Weights of a small model that answers yes/no questions on an image's attributes.
Model: 9.13M parameters, encoder arch convnext, encoder norm rmsnorm, encoder patch size [12, 12], encoder layers 6, encoder width 384, fusion encoder width 128, fusion encoder layers 6, fusion encoder norm layernorm, fusion encoder activation gelu.
Data: trained on photos of plants and fungi (iNaturalist), 90422 training examples, 24.8 epochs.
Rows from block 3 of the image encoder, named by matrix and row number. Rows with one number belong to one neuron. Each number is 500 + 25 x the weight over its row's rms, rounded and kept within 0 to 999. All counts start at 0. Numbers have three digits each. After the name is the row's rms in percent of the matrix's.
# fc1: MLP up (encoder.blocks.3.mlp.fc1.weight, 1536x384), inputs 128-255
# fc2: MLP down (encoder.blocks.3.mlp.fc2.weight, 384x1536, transposed), outputs 128-255
fc1.25 098:512501530485514522464493499499496471436486532513459540496481495513529532467513539488507533537507503514478510513527522499501504456544514478512521404473495425485524498499504466535520489489519506507513488532528496526493503522524518488513461550498508494480484480483485474485505489513501506543538499496494475485492457520519528477483472495417523493500468496464461513501479529476517499462530
fc2.25 115:480470530491512496486509521508515512485456511516493479500467487485544521467504482503541481488487524468531449511512490485504525485465558480493487509514511491504525492519513491498498473498543536491452509487531507468514527439559510498509474489516457516471443484534462480491509494509479500516501501480531508515506478472518509478504486472530486561487528489482490505504500500505497473463509
fc1.26 100:514483504508545477493478476518499495522512503490527502499486506488459505452482539492534522510495536475550500504527496488499536505528477512520527513403505438479518497498484525503547502459551473485540474464488485494447478525499503514515501507551467509484545478513493520477489529527489489546507486460466514510488541492479505493538552457469505503532499499461481499462502502476505487502508
fc2.26 122:477491521518510554514477494501537522513474477507509471464482510460517539491479489465543482519533489497485463514522515491503519509448494495512472515498515508506513457479492512548546501474538473516491485504486495505490513457476492529533506538519506441470471480476456508513512483491494520521507501506473489514498490544476496508506521490497508525470502493519505499508513533525551468483467
fc1.27 091:470564520498499464465526474531515531484460452506461503496484464467499482518498498488503570490531464477478501506476504498495492518516553497461455562542523491502520512477470500539511494532549490514524484497474509480516490520524490483469485456508517486488509481505528480494514457455528488486526453493479455508559487479430462505532492514522487495529476500512484502515533547504494514513516
fc2.27 083:516466492481488506494536493525503535496499483503508518501472546510483501483486517485511533513511474549468528480447497485490491530493505515514497474530527484443502486509555468498506519523513446500497510528524525528522533568469490514485524492484531523481503482484499526539488525497503504474452486519468504480515525522482498550504480495546490504474473556494490512519487539483435491475501
fc1.28 108:517495462506493503517527471490508502489464488521549529494501477508558507492529460518516466506470529519492522506475485469467444490511466507505493486515497528484483538512519513528526537481517497493479502503490491469484517503506525514540544465464478515504503510560451466462470496481496490445526565530521498478510459505532447496572535515483461525521493530472545483496504537512501425537501
fc2.28 065:485532526502512507485517524483510535528501548512538489475530534470506509508508525500461491462504525498489504530532499512520524499501510509523490546547499493486488537473513499525526466466457497502491484472531428494492451527519532498509478459499502513469499499516483520491498499488460537475486509537491499536502492545518478459458536501516482530475497505485533490505480429468545503509469
fc1.29 101:525523536451532473497498492487546507471499518535510485506504459482487518482507473482476466506476529511492537481569491496532503489470503523481530530423532523486494529481506470539485518516515529524537486468519505504516496499486497499489496435491521512504508471500488513473500490534513437526545503516506539469451495513537507508511457488545507497503553490528497570511504483476482513546509
fc2.29 123:540494504544528496486507515517492521510498499497500453476528508492474483478513518508530530465502506510503519540487466515501510514514504520507508485482503513476516506547531544502468535515518518494513481454529425511508500529490497507521478518496438512465491521530507463482510483492524500442473504506456424521482469489518519502478535487485530508494535522496474495533522505453498461488511
fc1.30 100:516521535508471487464496483494465489456515479511486509509497539515495487509507540514508477470467507474446526472516467487457456473517503503472525499467426487517515534491505522536458482530498489484447513505514528462511485462529544504471507510472519505478492509488516457464474496535511494553554524499471498555477495443522486553468496461482515543484495472486513556470508509490503486491457
fc2.30 102:516501466494517456506497492516505502532471522485477503491476576543561508478545498555533555518518522532485502502530531503527523539487521494526542480474488502465523520490469490469501488469507476519551505541523503497522509519501504529486503509484473493474511499475504493452473510496513484482484470473513485496484486507490482488530527483471514491492558489527496503496497487501484507499522
fc1.32 097:507482493496537537468512498487498495543523522485476449489506515495466495475522477488498447498521474490521509530544505475491502521478484509470491529449535488492502478544469539518530483551493501489495488465502528467468527506489506504500495502501490504532511530492464530454516505483500468522516446484497480503528513513524540520470514473508506511469505560514516498494491522462468450517496
fc2.32 097:536457474452496516492505451536523487487484518524456537484483496512452464554505491477491463487491506497434473463491475483440507505550508481504494514497513479521509479538483411494468463489522504475492524495501525497546518500445509502484511467499506524526482494492463460543553459478484500445520487517522530534477514482497504526508536465550451504472560512512522465490509539489540498499478
fc1.33 101:506474487449486576462505503505528500561513466451502517463514492517477494523522498483481474519510523496466474495505491508503467547511477491539531500478489509537513522505530538514513506502561507552467546517520530514503511470509517491518508559512496509488512488492506522564550518492494428524494450485495482491499499485464503476499517538500494540524490490506561475472508472510480493499477
fc2.33 106:505508535460472537516466515512473526499491485572499516482478463526499470520498508515520522504475458514495514523501494506478498453480527537470454509503508556534445490494515527471469491481490490471539464500486512456486505463525515502509534487497463459551514538526461492532526470510491522491483524459502540504538532489463496520510532512454490516505514479491524499464523542466511500481500
fc1.34 093:526542503543521480501525501527458511460478520460465471504456450504562505544496508509465467462498505512497521486526536505510490466482501517532509531459501498517444493505483503500486489489523487514500535503505459539485460478481480511502493485461535464509507557504475497517481503505465603504540465483555547510457519480548514486463492515486538494533471451447513516517522489481505500492482
fc2.34 109:521466502516491482468515501488493540489488485510494489440534490489504488478505462477459552465461505474499524526513524541496510515518543484548530481501512503519513506480517504495560500507479524536480489506480524480490515486539488458503507469493488498523477525518438457495452454485520498460527478488491488515497500519494524445529514516489497510494508492455491520508548524522513490534440
fc1.35 094:448507486575548506463501498514514485519516495469465489533485512498543518487498528501523536527513501516491538436501481498485488504496481525502526509473520499506508474504480529523496473550545513507453514508509492489503430504521547508502507485484498504469484464500484520532491506496500497577510494516500537507478473566554494561451479515501513459496552462499487517514480554512516484508487
fc2.35 088:493547508515467480534487504519498516500457493490525463498486509506513458479502563459477505506487516462491488555469518486491494471514467567511520428492499501501506500470465484479510528505477524489502476519504511512466511470450463547513501504487483531501477479492536496539511463514528509485492526451528439465515485488530478509522481493497513511482522530462524531490508473491494502529527
fc1.36 097:558460522494518517537507526535473506478511502502472493497534534525541518551467491515519463488491524506509506444502512485518483483502535550521474478525500506426483558470515527507507496472529507511488493498480527517545455503547515497545476517523471504488507470530494487495504478450508509502512484519470468534563489529522503511454502522480482448540519515482501456501506454507542512540472
fc2.36 091:508508471508521541491443504535479523507500499469492481545454498498493527491516465472512478489461551493488541441491485448539491511502489515507466530505508527496517549504486502490528534505483552479485491492513545529488500504481476539528494479478494518462516518463496487498470510496490507511483519476526459532555481503518501468468528484470476464519493507536516493485533504489516508491542
fc1.37 094:499523511507501493489521471508504459539509473474513472525518488473484464527511488477490500476499522504511499526547496453484495455472482454502523505522480508467501497471491524532508514500487510522526462505473475476464537488519507485505520491519474489512591491497478495501485546535532515518522499500503503520452465511498487491492469493489475525491527495493489511502464501470534497478489
fc2.37 110:516518529541529507485494511507485520444452513550530494489509506496513483454491453490437530492526534467496439497515515525500496521519452484514551495489500543527500477467487486510519490496514508482555446479479497502487514502506497522510485525474472542494485479515467494467529496517523480487531510480498492496531513499544483501529498490516515466486550472475491512508505507518510482536457
fc1.38 096:493469462508465492509539456548452488556495484496471472508500519514493513507507497468532481528509513497494501520511471556468489490490472527495519512489581478485518497489472498505469475463511493510531503510488522483533498500517504463482517491505509525497473469527496495505500521556510545468514479468566487527517501530511522465476540555551508515483516541480434502503500476532512521473456
fc2.38 101:487500499505517523490489461528516500500529508518468481490527461457474501519503515538472509504511474453525522488482515490493474506541509534516463535508499537513497519509517465461553493500506490454527504540470496514477465520513491452516502509494510521514529439510463529503502517461523477458445491503491529456516488499537500476498463474490459468546462546490518483510539471523503546471512
fc1.39 093:473511505467475493477476485498534494516477496504494471505526511469507511477456507503517500488512489493504455486449517527515522542515487489527548460502515468484504455495528449494566475489503521500555513506548472480509496508551515506464504502497510510492449521491549527537507480493518534503494464479526545476487509494502507454481505562471452550491506512511482502495500486482488479485528
fc2.39 094:513520519515493519545502472485498519491463508473466508540514501521530513489467464512496498510505487490459516485507492470468487506511480532532483544513448508543510488495533458473484521484481499497476499512495506540483514461544468489476449515479548506488489482513496460569498516516517532489472531447529525477494524504485537496505485504506485488468475474480503516495519547490497520461525
fc1.40 100:506483497474502523539516487488503516450492502501445542511449556473473502505499463500482475544534451494493514522491517457534495471506463506542496471471478477479501498510541544536507507504527554511505480508507520458515533462468513478489556509529525491482468506534480514529505506517524532513454471536474503492548505529490515507488490479485545474476507466515505511492500550507506507461459
fc2.40 094:497521503495528487471487528499478546525544448501524453501511468502489495499510493476531478509472471453517469510469464553514477489501495513512529507515505467519513523562497566509527492552503523492576525512491499468482538501428482490493462504441517498507493550519501490490559529510514494543523477501500482478516499475482453525498496499471469495487543524489499439487468439451506507525514
fc1.41 108:524528551537499476493490471457536494501521497511510515477477537498471534496559471482486505459497515507497538546483502511445502480515514503504512532486496500513466518468508529490453511503504522470472552510489454503465515498461440480527522503513496494485495488462530508495524506486507488499504498446474467538499527518436522503496523502500529542510530535512507508503481489559510509511484
fc2.41 098:515511498486531521519510498512466542495502494523537539483495513491515499508467518492497533506485529520458455488511516491505501507526485509520482461521489543501484493492482494519481498508504460536499460488505502503498483522537451501556484474482456507541526469548491511530490463460485521517493479548481495517458503479492553513454477497521486540473531498568499467462549481506450525519509
fc1.43 097:536489492475509521508493513517591502498482491504482469492488534481507474492485475485498480512486499523542527506472503473507514519504540509527462524475508500459499515480495510504503508507507502513511499493501473507513441497495547507479454489516494470476488554499506446439515491469505431480491479485496509506489472487550531491517482468514497511519442470499519417518487483488502512477517
fc2.43 106:478520507484472529521518544496499514479476469481485494472502545523505518489546469511482468496496545472534464476533447528539533523502522501523484546509505505476497558452522492501521506491516527513524472479514504492493485533507533512494466491497565507453453465516508503490506529513509499537460492515520492534548495502493527509454452467463494471522568533504478524434460490520505504477550
fc1.45 097:463489512489495498517524496491449489510462548423488506508496517499489509547558477493480477545525504481553490505491483507491471547491496473497513517472484516531492500485462495494525487502535518503487505520482507470504508448493516517541497520524510539470506515471495492480505511509461491509490513499521498485513494496509530494516496515519477480488511506479461507487490563510473469535489
fc2.45 093:519514476520506589512504535517493514512489502524464521470526523503486476501448539481525465473492478467516485544473488494486522542495483480585502476540525512481524522512539493507502493502479538522498515492502545504483511527492475486498489466533559517500521515541484477462496486478509507537492508526495515520462500501495517509475545473481518500483506486470484510485507492470496503528447
fc1.46 106:490459507511505504446495534457496497498477511437510544506481491494482563568495516490499452502537503489500552516487496504447489528494478541482506497447485507503487525511477506472484471496483520527498477508490522471492498472545486495541512489519503507462480491533501537485542501543484520534547500512478491458516436505498513460475520536484501477493492486515521470522470495495507485504509
fc2.46 102:505507475535487508491516547496488501492523507508552522487502505462543530483529499518479465519523506490498498490480487517495509519478517420558532493505451491470486513502505478520502517500511527473524512473481498487488512513497490476545502476538503514463497489521461489490478517488493517488479498479488479527467506541472520511491513500452501468536483514496506498481473481514478529484492
fc1.47 089:539535500549467507494486520473504510453493452557516521449520501485479499432470484519543529498498480486443485470487520483524493506507464502492521449528494528525458463497503510523491514494506502517505515470490508519484504530488476483529490447519511519533473458500477512473496473506489510481530522518486499508531474541487532481519532524504495504514488508510496470503467472501490486513502
fc2.47 080:500520493508514514467519481497506491499502498499500524504511498514516494560501455533517509494500510486548468478544488511546483484482507506566472471465498522516521482544509509475489498513516491523531522499566494473516500470535504470473515527476487537491465494508518474481479484502462480573498498482527471484508534513515454488514459503497491524512483466485490524485497515476520522499538
fc1.48 095:535520511530483520478452545454478509559501500525530485472529499474521481503499502494484477479467466520479522470513491511501498515509511486474475441478474514498496499517496543479504470511512463535510489510505494504470475503459478498466493530473516538497515532509510538523495493480547503507472479510501543520510521515487493524542541486461513506522490487491534477497494494471525474487490
fc2.48 097:469536477521497544468473477467519531470479468522496468479488479514522457504537488507521501517488514470480506519536492487438493457532529477500498509466518493496498470495485513521513518462505512518530479494464503532478481490472495522482549519495504524524528506456486453471449505459473522538504560462527492477528516512503427532530545456519512483454461526507542466498506509482483499482520
fc1.49 098:491539537556482531522517525533491482477533503507523463482484519481472553561479482519483532476522505516484504537483476521507483461479548488454499470480514454457548458504500525497467513497531533513510462442510506490460440478478497493492508525508515470510531506476501483468486492512502522525501458497492508497521530446524488541509506492476521483516467487497504486512493475502525477535540
fc2.49 100:456467503530525488506476475456460482486495532454510501481492494482513498479454502499488509522495489498497505504517505505505521534503536476537461511480506474495518457492440498476507502469472538472545462497495492521578501512476536477503511455531519483507482509511469534487483516514452491516513547464506458511501514514506510540474504559520490477512551462542467499473478499524483495480497
fc1.50 095:556498503559546466493510461500459486555507444495535449508495504490504489496486509469534470517506528505497479500542491475509501504503453520504488494507509508528508480467500482566522472531547507503470536521525485511527516506481488461478499493471478517453503444521503505516495520531506534450499519501518517505536513546515513511493534499524506498486483527494475516519529512456489455439499
fc2.50 100:478524543511534516506528508533495483527499488485511523493488459542482535526487502506488499513512475492500528468479482522499498514505492476509496543528529523530512509506507486460529502498486499482497501556503488518526514481554485469531504515450491510508515485458513492510525487483498482446457458513473483478530484496512459490483481495499482496504542530519483505472507508495510500471539
fc1.51 095:504549523475491510503530515514470489583531520486518465475505519496476485484456496485477496477522510491492483515518500501514487470470472522511451531505494486439492519476499508520476498525558527494533436527458526522502535533517506489476512512538486476515477489551527513518479480505498504471580501486510503457505538506527537513463494435527487530504512453499546502490513488534510483520505
fc2.51 093:471513532515493503531503475535473517503468487499492503488541494491493485471518491528498469515524519507490522483519475525514506503501491465515524530528492485480482522511483512508506447503509465536503505493504525489543482498534513477484509499473502511475520516523484474489524515506529483499467460474467494507484497496480506503495500538508477508519548522461486523447533506549523480485473
fc1.52 102:493491516480503525524517501516479501494500493524518525463502445462465491534549512494478489496530516481455494481481514478504485451481433486543469443513520532550507504523488497517500492514559487536480536472523514505503505505480494516477509482491493525504468524487485497491469523497504514533480554528443532507550526514497506485470510483489535460512540535502514522498526440488490458517480
fc2.52 105:526511503502518496500489505513534447514474517501480488517485481512431446481533494492530499513520516529483449509533529484464495508464495502526494492504514480527486477527497502520479462500497522505516551502536444471511474463472496529481432492462504531500503541494490497473557514516523516528495470521534466488455482502534480540479472504501465504445463496541449476488545514488496487510505
fc1.53 101:461506510526512489521515512480438512460466539495505482519474487515497500493462518515514537513504549517519495507530472475524488564511526482483504501507465521515475483512497516527509507478533534479473472517487499489520475441526504509555471518511483516451477503484462515553490496479505509483546474510505488505511483498538549537504530524504499513512539499500472500493477438493494492525546
fc2.53 096:497480522512490506491478537490515518531512544592515513486479532516522461523493563474483490508441482463499487479469491565507460476477509529524520477511520494496534449496501497546510480499541550495485496466511477449524481499482546503496489465495518438482513500510467526464452535476479464535503526476514556508498536515505487486491470514457546506483496516523488516500464512493531487528469
fc1.54 094:507511501511556536520485495502534472475508506474505510502486481467504506545480473515459492471476533499498448510505489481521496540515509480495497540437532503492459536478494513532510476472495519507507494513553473481482506416449466501499458525485510512498508454465487461504469468545482469503517493492510504475479501431501499474501478478503531547519522464471500513489496498514506521452484
fc2.54 115:462457471503506537484506510469478497476539470494467503534493501490497508507544548525510474505498487483494501468483531517492539498513499459543516504497487478491545550455473497522471485526492536544487483490480484470475527564457546509496559508485527494451458523535513508509489488499502497548482511493482457523446489489484489527542531493535534505498497523494511495504503505536496489505507
fc1.55 107:509493514521488532504503503519536471476473513469506542488500490489475508435495492497505492496516524514490518486480510492541513489456498461526499464457490497519511498509498501474493461445477483495539466546549497494478530511490510470487525451503513525529499436475531460488489507526473516517505517498501510489522537506465483514474532486526485464466495453473523509525502572495483483475498
fc2.55 122:458473529498506475518477457468527451528496515484539477480483448471572523494496482518518480514516517543486509486482481495480507496507502488558505544468497523507517495530486509474472497503524536506519538465468480506498463519491475505451490473515486462463469495501525531512478513509505485497501532475520489507496492506505514523533512506501530495509504452496495443488479547506472499485499
fc1.56 096:489497463485521474536542472467482468519466501488515485520528517493474476499503514523490469493473450486544502526478491447503517529528521497504522512468497527499501515477487479514487524486481493473492512475493502483521528493494510519515513461513516526548489477457482453470492513519463503482521505478491529515492477472499503524503465541484498532485464511566477486506515538503529505445545
fc2.56 102:485520514515522509469491466484493494486505472499488505459491533517463511497487512491482497456495448520505554500494509531517510502513494481566548511478511473503560520522521488518542510490517501479542526503499487521514484544505524510522497499466503469525469467506468454497521482510511498448529497487485497535525474529486473484537492493498509439512516546469496471520468516499550441510469
fc1.58 103:522461526493482552482514487483490526461484504496528509506528528526507500519460501491482495481462508488505516494443482494530509474466513467523525483514491493486498521501576538467545460483466497485485536491487506500477473565483498473488542521491484496545461523470562485505489469493509467462553507519516493486472454482496523532486518532529469517475502495461524497498491514455505513485492
fc2.58 074:519415513458504490529518544480506468511468522463503501547526515491500521510508519523494474454532452510549512457501496511495500513512512512462482493519499521472532464485504484503448485499560514485521482484513511546523541482495522488509458484513519448480496517462536501502526485503491499502549502535500489484510464523452489538504454454538451533520527461473554485445516491527469468513500
fc1.59 091:452515519482545508512491485509509521498537516515497520515464456517499502547524517509507552485502470496487495480514488485484519483486490517506497449507487529488498493485492502470497545522492437513500475491507512508499504499488524490536496499500520562503527508489478507498493492498489519483515524541453517518465457485480478558548481561548497479499504543528513499493468503490512557503495
fc2.59 098:509490529450514507492517490510488494522536513469498472520448486490507558455454520500518483526484536485482508477548538476502483533501517510535550504510514509486489486489499472499503490527483467531539512459444494483531462525472486521460487512544448522522491498485485472493486470496479508522514480472457469494544522509471482492495525494497536494519511501520514459463523553509452522515519
fc1.60 097:477500525496522402526496533476480492513488516509442523507479491489495482505535497509490530535489492509483500530475488508487506512495526524492500469483509456523477455474496499512526476524546477481537501507535533437485516513519493482452501547484517505487489503528521466480482502493537500511530544473492475495562470475482498526431458507484479486491533535502520489499563503547478442574478
fc2.60 102:535495528522513475527489527518487467481536567529495497513502460467487505528500515482521462494508520505524479552479512517471513475461482484501512490502484466522489557496503526538478483513504475485503479463493480508460470532532501515478519525490520484498508477514470491532456512510471490551486532552547490523521510518479475536484529564478480520508513489522454471528497515490459462424494
fc1.61 101:496501492517510535498533534477516529509548504533461476508504481516571503547522539487524472531473466503477509496495535475511485502472517516479499474525505493488485464498499496503520494537553506498505474533515544522486545502486518522457496488453491503493496518471516473472463493504490493492528486483499482502528517488439486507540538487491509490482474507517535448487519556498526518495442
fc2.61 110:534489553497519497507536481501532498548509470498564494548478504502551508521493477528477511514501517462466508461516461478509459491514459467560516527509515478473510468528463510502507481520520482513508496463506520478505505507464563530498508475475517517523500480521518501462488528507477458500511499473465552484494498487483480546479501518525555509525518548509492523485501473473532484504534
fc1.62 099:487472479507532455411529466515486541578534463494507504452490500510472497500499459473505482450479457510504501499503506499524484496543476497519494485512516483521487549480543495491466488481459493479530518546478512505510515520477550505510463502499491490502537511469437477502518545481495527420487534502502507481462508492513503496505498493533542510501533498495517482530467464500487538441512
fc2.62 082:498485493508466518470494527474497503479512480486504508539484442531507505547522477512491497501488511501509491534510495533485491507455500504480515516507509458517500520488514512526452486477530515488503474471488535463522491531438478479465472506525545512542498524529545493461533487484488508474503489488525468451488501493509532465473509510526519539512443512505512498490447528494557473485507
fc1.63 096:490563472511524512517521527534486487544486479458532507462512528488483490575474465494487511524488517494479498510467490468524510495503514499478521493483519498505492505487526502523528498517509533460544497474559514493441531513502493521499526495475513496478507433538520483533521526505493458529489484490515568496505518484518484508519469489537456487493543491526478415487529521468516474447466
fc2.63 114:520496519485499473515495537475491463472472515486456532522476516510531494501503529529473503544491453495493499532512498507511534486477476439576548564505519495477500478478474524456500505505473433485520511483502508511512536526556568501491502478546465475529446461527497470470479487522514510521501519490489471538511557514516523502465547464494524483484495514506467480512518508491478547518446
fc1.64 097:483500478510556534514493517490515499493521482517463478492471521514547531507480478500517502477473509514472472496479494504512475463496520467504515500480478486458495501478494537486532501463513494514544520510530482519487476494496523498482487497484502533535507477498551480470522512502499538493530499555489506474498528526515540511494529480519504539487513508472499518505499510535474499477481
fc2.64 096:493526538487527503481489530479529501487503505504490447493480483447470503492483521549472526490486443476500553454517489480529507501490474485504510483519494544520450515507504504477512522536535542501524480477485506463507503530512466494512494547477523494467523484478494478500493493513463487479493506482493504519472478473486491479516481483487533544492488525532516466486481498510492484493507
fc1.65 100:464508507507516525531489477530505500490530487522492536530482503505499548491499459521538507483517511496508494475494507523525498480519505519471484489497493507441526498499470476462454480508517525503497555507496507541436484482486564506511492477467485454524496528514514469499530469456504546545547466528542489481476472516530457535487498505486483518494505491474498465498496475474513502466513
fc2.65 096:492485488468476502479507507480514482479491517522498521488489462516511496501521519497513487531506489466518520542496541541537533523540515511510488545515499499508533475499512515515496487505503476503487522444544467528505447493496480494552507513460519485503526480502483462523505528476494487534479475497519497570501505521524491454493522494508578475544498515520471476500503501505498478518485
fc1.66 100:507467511480533499508487521535491491508485529505530500493497519483439516462497527512538485500506517509531532518479525520504554497473441437500506478513489519500502559466477488470469501511482510525496480510519496530454521481511472482488514493537539471465465507502523456523442480555451482517507464498459511481513514517532511501455462521481471521496483490503508507515479538433481443534541
fc2.66 082:490493476510547555502469501518508516435469512424500495485463493478518553537506509487475511499502492475506512472531471494528498456483470472531502486549527489489502472471485497517527491460493501446473536476509515566489508482487484514480510506500498499521497496520564549506480523503514461460507541514462470502514507497501500509529525532522504507516514539467491471507457511492493501482501
fc1.67 101:497484494480526503467452505536507509521437515470458500511492481487512499479499519497508541526522497529504490491534483473518478503483459489508498445470536477523502514510523488520485527486468488536512553494530498492459515533525501507507489464471540528455456536489476500479503494488508468525524509533481511474515453510511497467487539475494507533489528511498485517498511547505489491530522
fc2.67 091:487511572511458505506498515503522496556509544493453424479498526509523512508533528483471516484499491461505454479510498458490498503494514542493466474486505506534475475477502525482535538489497540522520462501480480495533529450491502491481503523496519541527471461471492480492507535425504510486476490472489516515497503479464531511516533463441506533533478449489470503523425528477488480478504
fc1.68 107:513572549465499541500548524507470501530498526476478517489473516523478528529512523525495495496477534468528502493508519495497512492489553506513499528506503499467496497498498474532557478516490486457527474514503513469520524461532501509507498539512473523483461450483556520479504530510485508550516518497526528475500500484499484503529546494481480555476496537477516499503488467529498411517482
fc2.68 104:485533502504502516492490550483525487511473501509517442490527477457477485497498477498474520459493517452502491534539480465432503519497489546483550511560515520525466508473512504536506505473470474532456474501480538492506493528526554487538495502530552540506486472436530460502496497532495464456474478475493476493483462500505482488523458452510500470529470485481497501517492493521486498515530
fc1.69 105:491534532459528466428509504498518540442520500517478502528528491489499516503528510479480491534551508530511481482476489503530470480511516471470517561534505518492510476492493487500486505525514514522455512544466502504504502494479490518508516539488493493499474532501479500470551520444544501510498444486524525527522512520479534503451529450531474550494532502497420467462525529513484493540483
fc2.69 104:533488510504531488508523521517482519511439480498465479494469541506484504496471495484528520537497494509461541529495530496505544545473503524491503533535535529530515502518536500511525499514476505520505516457497509477507515505504475507496489495451500489444536496495510490536494470473512482517488490465488491495517496518496511551468486468508524496516475477505517523473462548499493534475482
fc1.70 086:523483464476518505541539497491528498576498501449480539509508480479497510569511504484469496478500493484497499480508509489478499458519505526530504492494489531502535479476450520494483529545527477453479514520524502525496446508474510524566495536500501505517497458507463506502535519543541498495524491548527498478540503479498524480494511505511523513497503471499479418474501491497535474489481
fc2.70 095:514485508509508465468490489526535452535453495544479495438517520514509484508493516498495502489490468463498494514511530549445484508502539485530497489513504504490517478476500479496510535503518496512543490489526512479530511515490514493533511479491477507506509477525500490491538427497583470527469510533497509522523529477504565493448522501528513499494506510480524517497524436525471457531507
fc1.71 100:508477523568528480452497550555520503495497497484491490504487498489530485501478536544510500494471487511486484513480529496522454513522496499490481468481474491512482509483525519525578496458484507517475467496482476476461510560499489504526500482538503489490471537486439564507465519461488447497469493502498479497474453478496510489512504504537498547474492512513474510497525498514501494501523
fc2.71 094:480522493516496467470488519451505491485515492475495487445531503520497506504475505483519490473481467481469523510502539495488467488523475512480520503490537523462477494490486506514467488509531516454482504511513521497494481490478516482514506473492512435528517506520519507502477540504550513460502489484478489453465474518537547518497529495537523482488453507486529490532517512401475476491550
fc1.72 095:460506462512449488523529479531532527479516488473523534496514522500519481529448490502472531478498464471461518498490524475501447499510542498529526536496521504495538487549484503499531517529498480477467500467509483504509515477484526529546495489512491452482439537491519460477542500561474527466506501503502497524517469457521501505519484471482518511503462528503474532488491503478519460512562
fc2.72 104:512526507512482501467523510511488524500482481526451465458445471511497463473502489496549524520508455511503530518482457480495525466491508500534492489487532490468501560508495500469507487437495473512501496492501509465496515489503480548482536497468521474507454503440516524490484528517526508471471492495488503531496486489487488502508493517459527505532480545508491514509524520504536486565503
fc1.73 100:513478544488472487516479450504498489477488534526522547516498504502456527481543496483445491524493499499458481481523518489491495527509464510480473508486492571472472534483484497488538497493542497490496491494512520453523512475469493517527480497494502530448478485479537473450497531516500473510498493535483521549545486471524544523504472473491467559472503475474490544511438567443502509501492
fc2.73 094:528513505458489519489502505523455517496463499474497529540510475528503559520486512513539520522515498509479496492523460495518460513497480492540459525520505451483483557530522497503467493471483513493490447508530510468481543510473475520499535496524511509467513496511489525551488436503496524439508484487512471485526487487514466485499487527477508479524499462503466521506487461503501491481456
fc1.74 101:461504471505513486538495497510520489454475491488499498506514451507566546518435522516524512456493557497500502485498472549490471467454510460485463478491500497475520475498464517526533553490499454445504503490515526511444551516510438487513497494505526517540511493504515502513512492500508488489509462551502506489504482483525492510486486503495430516501504481517463483496506483510501547516509
fc2.74 098:523495480498550506484556489527490486500543505522531548509494486536476477501461550510506532464490535518494479518526490458496492490494489507551535544467505522517518475518509507533490461488483501554453507510479486513547530467562502498508467483499507507519536542492482495519486511513435488525529541494507491555537520467466506519450490547441478510459488505475471506535472488542507522513544
fc1.75 099:487491458513460467436511476522497517516483484494548522476501520535517485478458505543504521477499497507470530450485496503526492493505449459501513458470471511501509519486470552473509528496542506488514512469495528510471487460547513502486505468504487519493513539494480547495508459499508478481509525540477513493500528512497473479454493496516548486492505538499551498516497499490513428481502
fc2.75 103:483459473518510501525534493483537489483515464531472522499534490477508478509495477522518540498513493496526484483529480493486461516573495527557496508536504491509513523547473470554488507478496522510480544461530466474494513512503508508476498471497476541534460522548454508457495493527516484485522511501489504485499506452492479431487516475512523463514502498455496537457520527510508494494516
fc1.76 101:466500508565495543510543544498504485557520527478483476489514505491480469426534530481480501523501531481494541530523486499534449491486501495481472503518450462510476477505502492477457511517526533530443486479519470470458489535503514504441497493503508559512472495496502555455466495459448472519464496496500489502484544501508501512501496481507477505486481503529506462525524486473512538518514
fc2.76 103:518510504509533505490515490503545528502491505487536513506480501487494555486492522496456502509511515522529458500522501467437470505557476444535507494443514508505500480505481518472478553507546545499491526484484464507512523524526511516497515487487499500513445495533526490502459469492488492484533496573457504495485494554479512498508505482469571520520464519482504512495519501491490503474463
fc1.77 092:517467515469475484507492492490465482531484510514533520481493492511478504493506531495542518550447477481565479457465540503507498488456490461549447452480503499492517497498475509487542503471477524478519534489522485522473539482520516529488466470485492550500533490451498481477527550502457466521497549532480488515511553509470531482520497474498518511523501513461471531510490486535507491498508
fc2.77 075:480489520485507457534516508470555464504506503489490545526539585457502467500543505502557503512500536467527471479484481472492480494539498474524493516485529507536505508458480456499488546494511532517484485444488487526492511477482500501506497528503455513522482503450501494492491499450450513474471488488448463505473506493506499510494501497481518489487504466493461508503488467504518483491499
fc1.78 095:501509521506479491551510525506468498511523458475453530484513518508534486513474477514508488524515481535472572438496537552510496497493492490505488503476513448483516491519534488469545497471489529544506528502518518539496526498484489493476452514483524526489485463489505457435514490518519519500463504470515511543471518499539486495475532494494499521489478447471524527488523498471509492492523
fc2.78 098:475506459424532495518494486487517508508478489512505530492524442514511500492480493529457449494524530529454503533471529488532476507526464521528430489531481521463531541523484501493501445492460490499482507476526495482469523455500517489513502473468522523538457527525531463528485494502472475501495462482485477521498495513475501534481488532516484504505524509467512516481539481515529496533494
fc1.79 099:465489520517501455517537558522532512457514493521489508497463519472517498530492529506532493517505544500448475526533492500498478509507537445503492481502461513505528462479476472531562525511495488476483454470476494467488483501506512511496507507519467509530494498459505538547455510470531474433519447555515477502476520515473496522535479484545488490516429512543507503515559492491537544542469
fc2.79 083:489442509435516480509549531531491512525522497459533491512518479533509487470482534499501547510499511493491518549451472493459487463517425523514470492470447463519478511516525479492456495552466513490507493489497527477461491514492503534491435456520492527501491544524489473492502477487476548451530518505504486567447504495519508479478476496483481509496516502476492505482503462517502497512519
fc1.81 091:524454494468501461469515467504472517509485516523460555542524530522446496486469508459473518534503511477510526448520498479465550524489496499525472534466510540510466541512486511479521459501522482519502513527536482489471476499503505493495478479548536525478474469508511481485464495480520559478495502506495484507459517448480473526487481490516541505505467455525523511486485535481511534500481
fc2.81 087:511520499484530545463498522479532498523504542541493505522485508479513500519478500503495525500511469491480494495480455538460484497510467533500557520473486495471494503455454497526476459522521448533491511498490488482450513529530491503514511462517526524516498504529504468504522457474475517453491571469481517521514475495491505539487471495507479496524497497514495434525447507502457530529498